config.toml
model = "image colorization model"
dataset = "capsule endoscopy frames (Kvasir-Capsule)"
train_examples = 42238
image_size = 48
crop_scale_min = 1
horizontal_flip = true
rotation_deg = 5
task = "colorization"
loss = "l1"
arch = "unet"
norm = "groupnorm"
hidden_act = "relu"
weight_standardization = false
pixel_unshuffle = 2
widths = [64, 128, 128]
blocks_per_level = 2
block = "basic"
attention = false
upsampling = "nearest_conv"
init = "orthogonal"
residual_init = "none"
optimizer = "normuon"
muon_scale = "match_rms_adamw"
learning_rate = 0.0031
momentum = 0.98
nesterov = true
orthogonalizer = "newton_schulz_5"
adamw_lr_other_params = 0.0019
cautious_weight_decay = true
max_steps = 9800
batch_size = 256
epochs = 59.4
lr_schedule = "wsd"
decay_fraction = 0.3
final_lr_fraction = 0
warmup_steps = 490
weight_decay = 0.03
adamw_weight_decay_other_params = 0.05
Rows from block 6, named by matrix and row number. Each number is 128 + 24 x the weight over its row's rms, rounded and kept within 0 to 255. All counts start at 0. Numbers have three digits each.
# short0: shortcut pointwise conv (model.decb.0.0.short.0.weight, 128x256x1x1), inputs 64-127
short0.0:143165126110078142140180173159107096086101093121132144166152138077135121115114173109119146183123115123094118086111129140184176115158190233135177105108125178104137135067114121153118177086177164
short0.1:137171116142076160104091116078133062129128104120141064178124145114062115136159132139148100090072147111074142157155138096105125086134154101092132157130132113125116135121161137128133086130096146
short0.2:100144140002145103170139121134113111115101160063123176148141124060083168117151129144174094128123131177099154110103065070109152081115160107131124083119099173122163186096088168158183155127174149
short0.3:115168179159123087111158114151040115105155112092100154145112105193031095188099169097060075149095108111110186130192106185139170171091095146153117138095107169148108108148118154155148191062120100
short0.4:136153167112083143088141134092142169135209104158104104155168164124111162101129187146082141144167111114098151158125195100094184107137142151140201141156106143177139127119123067117146119072127060
short0.5:184096130112125158087116188092133134116144172162130138141159162081152119106156142101148144100121127155167123138098129146119094226163140190133147135119091100180106143094106060157091038106062119
short0.6:142125075110060107121102121115097145144141105042140117091102081146141051111084126095090157150139154105105141155171156051148172110136145195138179152134066150081088135171142149157077113168152157
short0.7:098121102145144164069082127117073191125086178085077099169097140131099087102075155095139134160159081160149148201152141105185066107150109109062166148030124076132080108186146172149149154110154134
short0.8:099108125146116108118139094170113088099092072128121127172114164113091164152087126140133146138146123082111221127135159112128159075116106149126140162197135180161101203144121167129154201105090124
short0.9:206131121132102192156118051147136096157117117080131124076111134158103133144110097162156136105121099115133118131168096122159132091127121079157061099157204145176130146190094178142143136123109123
short0.10:117171162162130130159211094139134120131112132189133101172108127153129096174134116159151102145097123042188117125131134127058106181171092174097127118142092147155104120116140093102110137051071114
short0.11:092112082165167104076097154174086114109242095139181124047065141154119151151173101116114126081079127129144154159130124146115160157109137091128160146213093118133162153164140205132234119134157130
short0.12:149090072156174084127114140162117166115155077170140164118127211153099134133156165066073114206130141123110164119141103088092094138152146088112113124158104074167105127187188157143119112158162118
short0.13:117137118172125084184174080099155148107136107112217142120166101088122117087149128117143076115140144096096160121156125159145174111166166168095117146126182143102131118160169087107190145109124106
short0.14:135104182128095148175075079071126085142108100113168114133204153138045154123142103167125145124137142157162123107116080169128100139130185096108148154076169126138130132130086136157095112129048142
short0.15:140123138119137091127166130126157135142090142150103152082164105127114138140117178082075065153101136158121165118106117178120163149059140193177108151094152143173138121085209134119131128196191135
short0.16:187140147084019099186113159128200068083098149179111141111116172124105122157118114145136132095113110087135105115157152185120085115172131115143097162159151116176109151147187196161072152161151130
short0.17:123114136138134173136155088100158062226102095168147109134124118024128173101195165135139116073172129168171155149125149129080134106139133135101146129028129103122174157133068137118097143169076135
short0.18:222148157109110159108097141192132106137157145152119124111142146119139122153136141100131191160151184147097126090144121091112131101135097120105123152112151094154113140143142140191098115149152220
short0.19:146111105190119142143106200112074188213129085165148177129144122138143134121142190137099140112171098081139153183153124111102156134164140172067127106139110104112130141163129106136147131163127133
short0.20:095114163116056137147186090197082136068149093099155102194136151086093096123129136085124087127085088104153160100125182149086121139134173120092122133093160170174096094145147123192165151066110094
short0.21:153123196167086090145162089107168097101196124102129160144120122080178108195135141129138106181137127068113133212178161102105138185097103077108138144109147165133096115169143192179123139147124196
short0.22:138100123164130129074135045102131148084125120066142178127123132167076072129191150127132139074111137143104159094182126166229172087142121138136136160115167094156069175168150132109228108119151041
short0.23:103160190139143127098075175143041135073140104103115147194128136128158096156088177172126130144147165091218154133120127105133101170101101125114142096095127119120090129126102162119129146088117120
short0.24:136068162148107120143110075079162090083115147127117117110116171193139063151111115162106089115173109073070184098110143161119149101152157144128132142117117102147125143156125151171112171141197083
short0.25:133133143107126170128115126132184076153077146142113224013064102124111121134122135100162133120161147096150138080165164135176156139143187162128114215121134119168065100188156158138172085166166168
short0.26:126133139153060163141111156127143094111169102101092166054133198143089093097113144149137093127109111110107155123122163129111101144170130149140085058082126158134121124106113206155155190217212141
short0.27:088101085130096171099068142118182179132135132155135046116111186058163178195123130124156133109163056136114175151122081073130096079111157136124138191164069104138121131057126058161152147092147141
short0.28:158124193146109094157072151144153142101094074100122115095093142122120116176149113120118107059132101124123154129169161069101148156043159104085128142101132149131086152126112147146120169166178153
short0.29:141083113116103142150039138077155087153101123088130182118129171120107126093105150124134130137138136193105132066085163144159191126146119107080121126118113125167085117137031099164144122092111132
short0.30:171083053121176129115175154132167153149141124114116112077138080181189150117196160174149183146096161178153086099128116100166101120165127075128120117135127130143172138102184115159141110156094130
short0.31:102142116070163149096135152146109138115132118140061112150119109155077108125236085128119132212150102168121150132102146119136117241116088106169158086092167172185191175125168115145095156123119130
short0.32:167148167162103165143142170104185152133137127200126145137141116119128071185069144078104090152085103094121239114159165117189139077175192157107132165116122123144069089159148173180156121153120106
short0.33:123170094144151112109137123129152112054145097140189087203107135169140156055143139136120129121135129155142131149122146160110149141089134103138182138217104055088182182140144201123197197106190138
short0.34:163130088097139058154119129100124106127076133152175123101092125162161142121123132140179149160126141167191066154093081133118128194086169131125178119099069057161144133090126056178154146155175086
short0.35:087088144128140203129181122165185121171125097121137153084187175137172081131112115083042120129086176115170112174177097195111074132144073176180138119087110123161111116180123165172189137135115139
short0.36:143117095099103145127178110100153163124104122166129078125122118107127072158038085142138143009133143072153166130111157160077126112109120079171159129156105126066122078103064165102080203131178112
short0.37:125145134107099171159121136160056091113147147141167111151178068151099129137149075129142076103141148156093125131152209131165078137103111149146142138137123142096110090131048144152148126122154119
short0.38:130131192163114062154077147079134060094151096158101156122144131117172138144141111171138126115141101094079202138179165155147170109125095116149144113142122155146142131087092158120074161179112106
short0.39:169108138164094076115178140172103040133095154145117157160104083147148145140174110132163122139127156128088118175158129028125146108175083121101130173112175130124108110088152099148162118115169120
short0.40:121113132125135162130144157079076138154160069137145129185155155119153142128169103005118134118138068114095100140133111108133119121076135137080134141129115164091121163171059096124128099226137142
short0.41:196097121164112120134087150130172102165165088127151157158103132189140122094117160138103179158169204107116118164073136121090157112103101213122173160122094136148118096155086067156146131137125061
short0.42:140226149137159133140087150142105120084115137146090177191105177154076154111153176171110141112116092108047158118139080142133124126190107117179183127081157095111156162117122146143176151144217178
short0.43:137196159153171118129192107176152132124052122153167144138080106109108068102056115159138119107096148150082089098204166116133117118097189150120106128080133163172120112121148117138117159165122212
short0.44:137130225162113148147125135176073160090166150102133097148094118158137184127099153084214156135127118141199157158132089169082080158159140109135113104175142126104211123116186156132120151165136126
short0.45:143077162065126155154108153106093131144147126183097100124120134134111175135168143110134142165103163131122150082158149120118098111125146056125120074166126164094173129098165140158147112159161140
short0.46:137124144084173206144198111180166100126140175145137090179106150111112198127071072184125134145116141089108137108102106164084067144118191130151099164095111159086120080134191164101164141107141155
short0.47:114164079080113131165191155124118161116155200067135142150080137075125090086079125183156072117131119149123139121109117151120152175068147160112143112138122106215106108086099153182157105111115111
short0.48:103118079194178172147141092168104141095124119125108122153148179175076091106130147106102142104098133147161153177146183111115145118118159207141123080151138193123099087117110110196135117040152165
short0.49:077168136158102066085120126176098130099140108095164126189163121135097162156160110139139118137150141109137110107127174223084107164117142142162173163194126068078095142163117077126233160174118110
short0.50:144105143097176151154135082097173155116151105139151168138156131155126150114183142117125062139110154107177169082142179089157112100131140134105021088149120145090117110168181142085119120110124127
short0.51:107104110129199161156151123140110119155057122097196094097135118088017133159179119098065153155133081164108085149097114126117160129127172146171144120092240143165167081117100107161118163128110084
short0.52:090182162080121164105212088133166156180112107107161163123164159092154103129072112159157117119131106121160207132084135092092145142128120104120078113131073086183080126109098082059113134133100108
short0.53:139157181157130088143114121198182141096194134132134152090127121143061184112158115141140158134083111095109134157161173152130165130165102142181114164158159112113087133148087145116157089136122088
short0.54:128155133151097105088133166179057194123067148104099113182130192082139115105131135075123161126131128126108127080102097107109089107123115150143156150134171067083097104163143149094239124178080144
short0.55:152103122171121117145108122134152187120153124134158092097107138163154152147120125118194155106136181156128115165177167127111081102124093149107148178216116120124143142182153117154109114105105172
short0.56:131078098123068058137115163142159066127119131124167119117133082129167153229148122183087134102092103147143189162102121129199136154089075112139089140144142116126063096087151074106118186124115105
short0.57:127186124146121149121123107152085113176094126136144136125094117137124113150133151096124074107117200100158138119134079098117112193140133145036087123138136134113080156108179123125080169118133144
short0.58:164130067157079183158125115140120145125140114108096181116088103181118115159075146110199138104156149076086130121162072139200187102158101125119122100127127138245162141115081158173140116186177123
short0.59:124149114153131025074124116126149111127126165147111130180121106093149189112091142119161155146144108164113152139136134140143079136088101142087078145097148107106062091123133106092114076203078136
short0.60:139097085112148120146224098100098146117148114128042137155148128099138152139110077154158105110158129081085098134116177107121132214144117154101126114082078195205165089141185100170166086090190107
short0.61:200139204169167106169141086159126157109124159149098145136137057134169156113138196100156126126105123137113052155141086134179151121149111155173111074102105122077159087096139127150209173088187142
short0.62:130165064131083118165134181125149122112160181167162144148199136185133115119100135168187202146128145115103103128101132149145160079098130111120097084134118161165097093205201154180106147147150166
short0.63:160099170129151151097175163102153095117186138144175087121139132144129173105116108155182191134162134163096067132077087140134127155058160082135173188191135117077185166135159120135115098100183129
short0.64:090118177069143142153139107092144104163129079143099137089138118088172122087066108148123113125116169141127126098104142145184111146154168061170108138056106075113048116172133082158171071106105143
short0.65:151066129129142138154170162090065149118126104118139176198129186162099131172076090157066145111113131106189149071086082118136130093095096187154146077117127130136104119111100100085077055107129088
short0.66:095083192110154231107150130148098122061110144067091185173139162107133073106093112130155154128114116098149194099125150099156162122099135056153137134125157122115146142131108150138102103112089138
short0.67:146100188062102166134099175159116114081115117187153139151156112135168118140109150131096148071142065125111171113112162112093141114079138160169083215136142124148122136099134138176179136100132103
short0.68:106089059137127110141143123151104107122099152116151126150119107121129123103165138121115122159110173155168118154081076118080097153209132148156138116153151102076126176018151095106206105122107110
short0.69:130114102089126135128125175122118128098170105127165117079135131119120165086122117046151083104135054142102178127120187211101106160130117119151117143157187155093212103170123194110083084095108131
short0.70:097138162096082145151073130083166108143086163053133193131061120119122164112163158135145138117120137128141189069153067099073119148130161200136153082089167113135104137153115116104045060104151092
short0.71:157092156126116130128156153076135152151068141102101180128126170195074149164134148151202084098074147132131181148117104108149143152119104090100056084126138164097173119077118159138144122161117126
short0.72:148076095129182108141108124125146142097121104145126141092187156121109159174133125119122129151177167153096071139091170140183105134100126061070140178187057118166118188120125075154131109139125199
short0.73:110096114138084129096208107198147130143095169151155128089136121130141131133169138120089124122127055152112065190146117175134112130165132170105096096128156208151156156128162126189084144119141054
short0.74:156058134165042126127122133156088128106162068078106120174133061085165196193128141139110127079164164071196218180124124102153175105117117094154153163061157099128085096165110115118110155081153112
short0.75:117129170128128116084182067095168068112125140096150150093148142097064162119136109075127116097139058133087150151105153148191189108166115149121062164142099089037139136108086109130158086133140123
short0.76:186151160157133153051147136100071108143183110138104148186092085096186141153142157107138108133134134145150115110176201100096076144135161147161176177131100083160114059105143139112138162142115100
short0.77:072117128118080154172131117154140114113156104112097098140157124086144122142112104072136145155111157077134145142182170145170146154066118132125149120092190113134104165078144153138121086161181141
short0.78:180144136098125103118154073114115157132142032135068112123117104155138056135169119089168107113104141105154090110186082126143120141124073146112111140154106059103148209148138128091140132162134084
short0.79:164176170171133048114141128026131137142155122116128146126174143072134151135111135129188120111094102173110188105180137143157086115126094158112159156139100088192151091152046084142105135141104105
short0.80:078150148080161093130081066125170115133138118144137141177145097170090096064090145108127162129179155121112173159134191075172094105120103114140068103159105135134208147102110128121137114106153104
short0.81:151113141119169142137128103115171216142128142108109121106144154113168130066139129127149152114149115134140121068045097119092111114130103136180150114152152150148148164136161169102108109118167085
short0.82:176172212135158126149161126143067184062151113208099116136152201140139145143141094206119170113143096117131179185178131132131123131188125115137152132144130115123131206093130152121098192154161146
short0.83:131094058073151114100133085117141144081183091134127088107143136083140135061120104129235139148148077133105142088133095100113149171184148167076091098100109157189066082170122067115150080119085109
short0.84:142127124109133144129135131134148133100170151143144200103127124092119152100098097189170171145087123084125165106073103102095175091125142138194111111054126082154029130127073172042203116128154115
short0.85:066155105097134156078176109159150173090165149166095121096222065100093152116124172078114131081133118103034132190166141155143098109088211136158079175105099140142091172166128136150065141066195090
short0.86:160141144092149170149146081089136140132103093157116133172075114075130182106098126198127164110139144097151197114110164148087123096093078100130135125065102130103127155149133153121067130132052117
short0.87:129111157144125138104130139116106142176156103153153183115105168075134111187134118119152146166151164139165162067109116069146176155091106093131124124107125071105111205164149135080184120114131101
short0.88:131081157157100113129168092077093095104172127148193144143163123185083121062155161125109124140097153147133106142173182116109094163153111156113146149170137132116129181082045126132121046109072136
short0.89:172092173173122099067121133063103145154143130111082107084140127128141134135075118142079145090053244120179144137100187169114123173056142095101129151078138109128233123157146119111132138097099141
short0.90:159141090111100121034107152076124145102136129098159190113120149153094107135171114160188148133093063149162046146242137163149157152163110120127147111178128101127147104135144148182180098155171170
short0.91:126161122052108137140124129103095139146137123168096095107135193097109123167144109170138141104144147137084147170142070126149081087112105130139137162125130163109177118092089129144140255121125078
short0.92:138164087102162161078103200145142120137181119144194116057106085150054163108105158127124129174155091167113149110132086114134134098103136114134206126144201086142123086119089153167163067092108170
short0.93:159151189117140073171100148165151169157043171159120102096085122120140160078071146125156139117148150158093147106103159130148090152124143134148133178119109178145097128131079144137142134092070085
short0.94:146159154164156117120212114149161142113145173179144075104132148185078141098109137194181148120150160132127213092153113130120156115072122126122127085070098136141145115170119132139087178137146122
short0.95:117106079133102118116118109124077125126123120145170167136184197128111096129103137130146134128064182158225089076107112148125138090194045124108144122127194160167116067054109178089099127161106124
short0.96:123075114077136140140150104162091198128135166144192149071144113130116122074064155159149113162118153075168181119062120140157148071112121098153118138118085122120115120100120149195145121131135109
short0.97:163147101120152141199120145123118088129117178112194043132086119102128121105116122171097183211155170148179157117099115097096131162091112083073112101081142130128131113121158153144111183170117064
short0.98:125150153139189122087079150131125131168146121103113123210166139180109098138174105148134126156047138153152074128105155099115122118157128076135128068133165080105183121093061151096135125137111171
short0.99:142120127062134154064110096094146072143103146190115120087050129077185156132069153150155126112108126134121127132156098135088184110085139191081125141128183125078036152157115165094182091139133118
short0.100:160229146181108171179166083164138123072163136187129124151135079068114132124129134141177108109115114139130095088135104156137126144114156171161130094074194127152085118096068123139083134101139160
short0.101:111131109111121152069054155148125105084105099088147085172110101094142164129076119128191111143100097148208099134181107192120140124117118093119102154130173206136097139133090155083142076129150094
short0.102:110173107166170141174142141118105112119179090183142099129116128103111178145139120183122184047128170150129154164117107131164116122145136129175224097135225043132130138139099129115100129124183140
short0.103:139156097120115140126071156149162125099117134130156153111148122111137170087115121095208086088136092076148074086120144052132195071134134129139113071104107137104154133137119141112107126111123143
short0.104:145162116159129177155136179130112108179073171210163121218155116151209093107088117147147101130130128173102103097106113141133133138151154134128156081098100063115107205099143062153228114083130111
short0.105:079120172139090099111127135058117097164098081105148122071128175094090111105175094182180117079138073136136096136217113118138183132166111155168166167130146116106113162126132146144127087093122101
short0.106:115149161144167139189096167098118133106126141211183149119106158107117139149153117141151114106097142145144115120155136176095159122083167144098128127124127166222189121159127112083136103139102066
short0.107:126165140127150086165165160112134088075142156117147150121149090120167124088088138106076069168107084153098083107097147140153143111099095063166109097058120131127112090127099190121150161189123175
short0.108:193158191095150201191179158108123148123083137185162171105169062165127111131113171166083151132136139109166140119089105138129122113139118168093150135075097119164098109141067141124106117126120121
short0.109:179121154119232072144098091108155140130121158098121163131099149108089105118132115166107133091112135109131169121177117169105077171104121110114143141147216125127141104141135121106117097127090063
short0.110:131039146095136157157121125115113133127093069200150131069107093108144037117107162121118161073173088139094144133149096111097103120158142121176059168134176143146139128070122115144163115113153124
short0.111:141093098108127106132151133037152089104117077150172190124132114105161132107099095111204133083177099119077156109086162156125160158122125150145121097138179159139100115134159094069144137140135155
short0.112:133155166076162122150141136069086141124127179123106175118138171149124161104095111082167109138120168146147128151175115125203193124167071090102160093111146134134105109170155100219165163147179122
short0.113:116150147159131115107093110171058103148127112159221058144124135145140078177134187141130110084150111132192074091121178072128161153134187112136157161141149026139115125062100119130151151108172099
short0.114:065129139119108147137134082098074142123127057117145170118101166132142141082127143130172108112132092087148139194132134104124194049166141187196159084131140150106185139150129119106128102161156161
short0.115:110127150120112159122140161130130136120095139180156170115080116069147137087115135123176149129111176116136088158119056136128115105141119165141117145119117125124135167150089121079042176125106086
short0.116:181090028148122127106042150065156122140132117107192126106143104090125117077125108195161146100126087121109157125076113105145127103081144121123087145093162118131130073135056060112167103161166088
short0.117:143112177128158120115156098097092085127147087108173144136144136077152148200143085152172093104103070128166086132177168122126115103149077102168255094137144127090136129082124125106146090141088126
short0.118:135163143199118141138155129136105131129138133112151112137123191106126101103134107101149144080066127137091106124163145137180073097099169163174136186111120168093122115145090082145110076117111102
short0.119:143117109173132092078134070137146134119162176107147139163161093130153143096105146133069115081098070154069131134123123132130129166121078114165094120135121168147148136112103151099114096159095158
short0.120:111100162129160115108107119128127060154155103107112137083111126126116185148162138116202141095147106143138082109107144157072085163085167193048132162164133110189090123177072098105159096044148135
short0.121:160083154150107177082133180119193146167115123126147124158151152133137075075194078107112138138177164150105126134123175083136142128121178074169075111198104078119100170102118087153089117166099156
short0.122:133114143127128076167107106147148124088117175147156126234170143145146190123073124136089131086200080155145142110142021068169109123112131144159198108153120128167089129117099083143133211110107138
short0.123:113180106133082078115123092139114140117088137127163204109153129122136142110222121147094103128145083135129134178127155133107137166121107125122114165121119094079151127118124154094100140124192116
short0.124:130104102160127147151179109106145202145155107153103105061127133114171114144190125128106133122130129121160098112146107133162082111170140150143174112171090177147149161141062104182138152131189165
short0.125:198109175150133057128171089126168078154127153130118082130093111089143155137117094090142123095111103132151162143139090135099101101120187103086140123134139126224129123107089114039084121108138109
short0.126:128114114114134128124086191129195132139054173156233078124150103115115112065100141156097107137100096148081025111098083169100081125124114083093113095170083117138177144084086163174156100093117122
short0.127:164136139133153176103132082090102082146076118150151066154159157118132163087113148090168114129191137169074108116128141131163031124147156125125148130093139193100120081139100082165084077110154141