config = dict(
    arch='unet',
    model='image colorization model',
    dataset='capsule endoscopy frames (Kvasir-Capsule)',
    train_examples=42238,
    image_size=48,
    crop_scale_min=1,
    horizontal_flip=True,
    rotation_deg=5,
    task='colorization',
    loss='l1',
    norm='groupnorm',
    activation='relu',
    weight_standardization=False,
    pixel_unshuffle=2,
    widths=[64, 128, 128],
    blocks_per_level=2,
    block='basic',
    attention=False,
    upsampling='nearest_conv',
    init='orthogonal',
    residual_init='none',
    optimizer='normuon',
    muon_scale='match_rms_adamw',
    lr=0.0031,
    momentum=0.98,
    nesterov=True,
    orthogonalizer='newton_schulz_5',
    adamw_lr_other_params=0.0019,
    cautious_weight_decay=True,
    steps=9800,
    batch_size=256,
    epochs=59.4,
    lr_schedule='wsd',
    decay_fraction=0.3,
    final_lr_fraction=0,
    warmup_steps=490,
    weight_decay=0.03,
    adamw_weight_decay_other_params=0.05,
)
Rows from block 3 of a small image colorization model, named by matrix and row number. Rows with one number belong to one channel. Each number is 500 + 40 x the weight over its row's rms, rounded and kept within 0 to 999. All counts start at 0. Numbers have three digits each. After the name is the row's rms in percent of the matrix's.
After each channel's rows are labels from the 100 images, of 14848, where the channel reaches its highest value: "responds to" is what is common among them; "place" is the part of the image that holds the peak. Only what is clearly more common there than usual is listed. The data: capsule endoscopy frames (Kvasir-Capsule).
# convs0: first 3x3 conv (model.enc.1.1.convs.0.weight, 128x128x3x3, each kernel summed), inputs 0-127
# convs1: second 3x3 conv (model.enc.1.1.convs.1.weight, 128x128x3x3, transposed, each kernel summed), outputs 0-127

convs0.125 116:481557418479471466492513489512515474505485493439507487520443481468497447511459466434460535439554540488522417523447482621513480572492534526537525517570452554511457494550568509471514496563497537557562471513522477473495472512536476518518572522505477500599449567502513481499476452450493537481441446502508421473528449486435471470563485488428473463524486529495508504524459470529575517428553
convs1.125 110:538520563533567520481454459481566523505520499478439551470525501509528485510584505572476458570500491524541507466527524405477543476464521488483501558490543542509488462505510498514512557482487501506446497553464582560579529553463535522591522514553465448473526496491490438454482522518506500560553544475571494523526591498502525513559586492532543456553510499521496476504549556509420463483600
responds to: finding: ileocecal valve
place: top left

convs0.116 094:521448531512485503548543543510471456477492504488557525489451539471419509512533490417521541480551545397532480540473453545529475533532494572577521473485586577532522493507545520392468469517506493476518542469510480437485541521533485476465608500532460483509536501544496472570446517542555479461425494495463458508452492429498501415484490449519495450450463514500463540486444460482555529494472
convs1.116 087:564507509528507507460502461508546559480514481584407519503456504511504495493451543548453503439511491529490516420477533446485574475496444419469528465519472522398493486554472497512478495500436446542475530503496563512523503530466461470562486503555553450475546453499397515581448492466610539535489490482464535484492530543486502534534501496445527484518553503506477451530522549576435475515569
responds to: finding: ileocecal valve
place: bottom right

convs0.102 102:509403533483521404502493461508456459474531462455470535472454496535494543514448526483539495420471456514490503494536509458544534521559566494522548515538535515565520409512544594551481420467454489526438490554510433533458511467509537503495480563519462527502504492437580451482425484446518530484520535421528477504493436520495519468446480513517521511534534473492418505521504584446532563512463
convs1.102 106:538516505478505494376483571512532519487521515440560504471528554502458431506493540458550545446516537486471557472472497560522542431527535529494508495501447467470517462489499518445491554506546494551532487489471472514510539410550462469463499497550482531480580512512561436438529503503539528508448480470512506542438535490535440476511439516530434495601502492502539582520559603572497536471494
responds to: finding: ileocecal valve
place: top left

convs0.89 098:462464526419449400435582476458585505505467451487496512505508508488472483510526461464487527533533454497466474543430567543532489489561453500477505522517508484543446478533487482462578494461521525528485482522436547430481541460527519529451514545524489541497543515565518403469491538501468500467485561424533592511512525482444581479525523546555486529468523466485512544484469474599440497540521
convs1.89 077:464547469552496496480484496513445470530467507508480463562534509455479508511419498576458446573581538455462491439559457430534494467502480516507519473534447513556521507475460513436515477504542471522476511540579452465414491482522524469472408493425531593518511557445537551523448521532465497532489470468498439579484531487500446494504514498432549506514463477588498472478510564452527466520442
responds to: finding: ileocecal valve
place: top left; top right

convs0.26 125:488651571527518532472511447492471483467472503497517429512461480432441526474533483544479558478447516471465482472517457524503490488475524497482481550472534554502413513509545488473541555524626520514377452498455516544551522542457499456501527496513501529557448461505495469508463474569494509454473468481575539455469536546461519512468435525495471460517504447545504502499506496556467514423467
convs1.26 116:483472488465509445466529530511480475470485438484456463447520530473472521480540415445489443512516432573413427471494473458481524531472368532482471376393446447476468530472453498455480497522466409543524504506444529477503517476483544513479437471477518557523491517516509490512482559459537475595514488474456490446488505537514543477456477458492484499532463490473502531412498488515468500511506
responds to: finding: ileocecal valve
place: bottom right

convs0.83 093:563455520531548423455489542505472537545435507473569525474482461474507505474529502499506475476523479512454454496466438465497453502508526526485556504477464540576463435470438576519507466521499490530469442501502502473430527449475500507516604470586453572560492544467553485506518526519547525461477477532508523548541412477521605444530486524450490469444563520529484516438490446491413480537540
convs1.83 090:478474445569529487443536472506506508567577563508513413576482479473489495480544483457471524417456489533505556471489478444451489551472512536468463537500479477515488538471458471465511539413507513512505518510460482591480520432562474447511437528447427485538514593406458542452569522502511474556503517486535498527463488495482471560474493546502457522567503531562587515535477529483480496457525
responds to: finding: ileocecal valve
place: bottom right

convs0.109 103:450486489465463482516533467485535503490481488497506492587482436466461548420514492472447517500529507508500449537503475481535526506505473440485556534491557506577498500496472538555532437480513536512520488499479434486417587592561544503465460590493423440523583559544512538476546564517447519523457502429526474456465494542396462418478527490489459490504562453518494465510472550486503485532534
convs1.109 110:490500560507500512456490543445503507493511525516536508417554522548502457523424561448515500503447573505436512526489472566437489422467545513521492502518501526519513505464450508444481541495490382440511509490452565521482514500452480507523525512478651532485584449492486436511514486538521514487546515464514535536434510454488535458499502521463513485537581476588499554466523447569508531457531
responds to: finding: ileocecal valve
place: top left

convs0.20 078:518571561490476552441453497475610521461467489444414493467497536414456465500540476528510444508535462545531471520506478466506498549489527493524575615471502488501447508512466534580492502492518496481503497467528479512532515521492528512528480550529558433497531452434449468521465532501478527489494506445501424490463476429532446603526503531483508528565469470491617482446527521568482478506515
convs1.20 087:454469419444426493443516446496504482523467470473519537517526456447534502536482488494533461448429482481517487515497510489439539422500484498515413465491477512509512538476527480520450534554499498481484478479505394507463554562437494501510552489464595502510463462490543494416494434584508490524490531526515525504502553553524465411463511451535506517552449505422493509497469506412431574556559
responds to: finding: ileocecal valve
place: bottom right

convs0.2 099:501547449488490557518487505491486484503475514597507460530534470460472542492602484465421496539468564503508585530561469470417509501497555537485531529530427541533507530572509495486440519539573474540456494532547443590539590510440500511529495520540479492505467596484462569480474472487500508527451412493524456434480469497441473547513430494512503475462519465466547521503500453458477500474506
convs1.2 091:552477483527524500498487475466536502519559518527537519521495490506544495510472469538537457377417606485501464490458472491509470479482455456513512483478454481480509512499446477459505512386478512478559471473498481487503435543398500536514504461479505539491513506445586445449454463478504525503472539628518512526476542562496489408478542529508539437557520503528454483514443526440471464429469
responds to: finding: ileocecal valve
place: bottom right

convs0.93 115:601442502427511411435580495494529495493452479513529525501492523559509480507517510516473442500473525449498492535500611470559503528477494551481511430535507581542550456525566508494531567530525512470456526533558508460487542374505500537517504491504457509457407521522491474437502475494542498519491560528529495463511522568472555542470484471470473520535507445504465465474488418491450471432532
convs1.93 103:512571449487514562476544482561505524555416477516535471486470565396433475520518496566547508477514446481532524556438516441489539593466507553505520514492432517470511547473513525524489550458519457486564525420507546412502589550507503493425585506497548524474474522533545536514503494446554514509559561499506497497556528495466515487506475466506528474483448527531510493564494547566558510530495
responds to: finding: reduced mucosal view
place: bottom right

convs0.80 092:489445545550459464481524497496529481483512478463478515515516580539529616520474468488503463489523463491502516495445464444483457499479491544486533413554551457405507454537466500512517429490563441506542514431479529501469511444464509489453541519551543452455446482593525450567532458536511501541461552489517536506504488470495592534552492535572523518472602506531453520495526444445437509474511
convs1.80 083:453550452489543481578476478510539520484522465509480561550407467444533512483495495502552471509491525528503476501503483461546500469535498446498438580508494418450554531451532457538536498546431537524419490529496446539467573526558442465466443534516514436489542457462423546532497549516445506517507465515490496447541469473522468514519514488482390501504529505459509518502496472594465415563442
responds to: finding: reduced mucosal view
place: bottom right

convs0.77 109:489506543534478465488514562504507427547521463496520453546532563467528475485476525443496510497480489482493431535501551455466485481456499461506498502547531528523464549446536555465527492473504495480521430533421480426450567537582503500487500513469497500499535512493470455486463379388472481436467561557532587536523491533515527534493513545484545534491496522563492409561530494482446478608480
convs1.77 103:472475430501577468513507514518553532494543487478491551626517545486529554483553538582502537538487495461495507554507500551466489505477556483464484451491503515526523476435401429538495520555508506552453557512485542503503500524513514479476451525456505541472431525451585479499501463482500556531504518520481500561451580443491605453556496437476468520450564455516469490413474478495506510541542
responds to: finding: ileocecal valve
place: top right

convs0.96 101:517472489493505436557504512538442499449494516513543475551511488504464487540463495478523458493396519541509532536544555466482544453510570497542531489461530509513499389549501572499460562516576507526440498536513482596415462562519488485536522487468507453497482466487493521439452568458430488554467458498390423522462507503454515477540534508496526494483549485423518536491431541447475472495474
convs1.96 103:449467451597474434477531499491479505519465629502499484489544532498501491573460523490517460535494505526462467435509464457495506456462504474489492446468487478513558510454458480489503523448552459567584571481483526515466503399456433494481471510492562503551542501462564534556572481533442556497440448531512558519502469501549522495504473492484555504522501423481506489449583461577488521550498
responds to: finding: ileocecal valve
place: bottom right; top right

convs0.103 080:465456448480490547529532473448456499535549476467527476487461504546646528480483558535607485460461536488527479468491513496493495578539536493530458499465512460460540456448505515488531499518507490515495557511565451567510495506543511547502423480417562536435552512525510503523499511528497430343493507503550496461499529515523438489490552456499466497486488487481463431520495520459440512549479
convs1.103 088:506470537516575522503457509555539494478431444450602540559528552510511464492534525505539494473514480501560511502405591530444473432448477537482524494532450514548492482515564499535584572464459466483453475511504453463506493502504516457479554525484537464519464477473478542497520570475476527537488456511480541552508403467532551494525517492462522539478488519491517479503634415530506468499572
responds to: finding: ileocecal valve
place: top left

convs0.101 095:462545387555481416524464493513514536506520523544500414491444470508510427538510487528559508493516476487543533521481579516544547532481501517564486547501481524480482368567472497555554521571482468500531530477554455493466519478518477543517504495506458453489571508497476446461534556475463451466471555572493475539501583487457432529444510425501532530420511527450494486487480549477533509505512
convs1.101 070:499499475489577570496535429546452536447489508502515472411541509500517500481468516435544520560451429481483503520496528555474554529524484555560493432441534514473532481445485480534524570433473510461497457478485474452433492497460467449497492476408519443490518532548453471497546409529508524446498484468488439567494463436540599548501553477456501454539547525471506507452545461468546530516461
responds to: finding: ileocecal valve
place: bottom right; top left

convs0.124 105:458472415507468530470493513504528446551493505447478380513487497481473461525464495494487518473485534536488485518492572543489479471465546473502398441525503536557459453442489457595520496477550530550482477548545519402481558472492491465556497483442508504413532514494482465497571504531467538467468501555441566491537477562485532424460503461508577545509507509509494514508503483530506508624498
convs1.124 106:535543496445488491523524508440477541544399601490529563571532470490503454480487511522469503490508520484540371520535496563549521450486596515493547493489528526497541560536504493513536557492524530534493527536519606512514524504513492453489525475518505536549452534524504488566527466489490508480505500501578508572444507518564577553466516443454525577451455525521504498544466564540485467428503
responds to: finding: ileocecal valve
place: top right; bottom right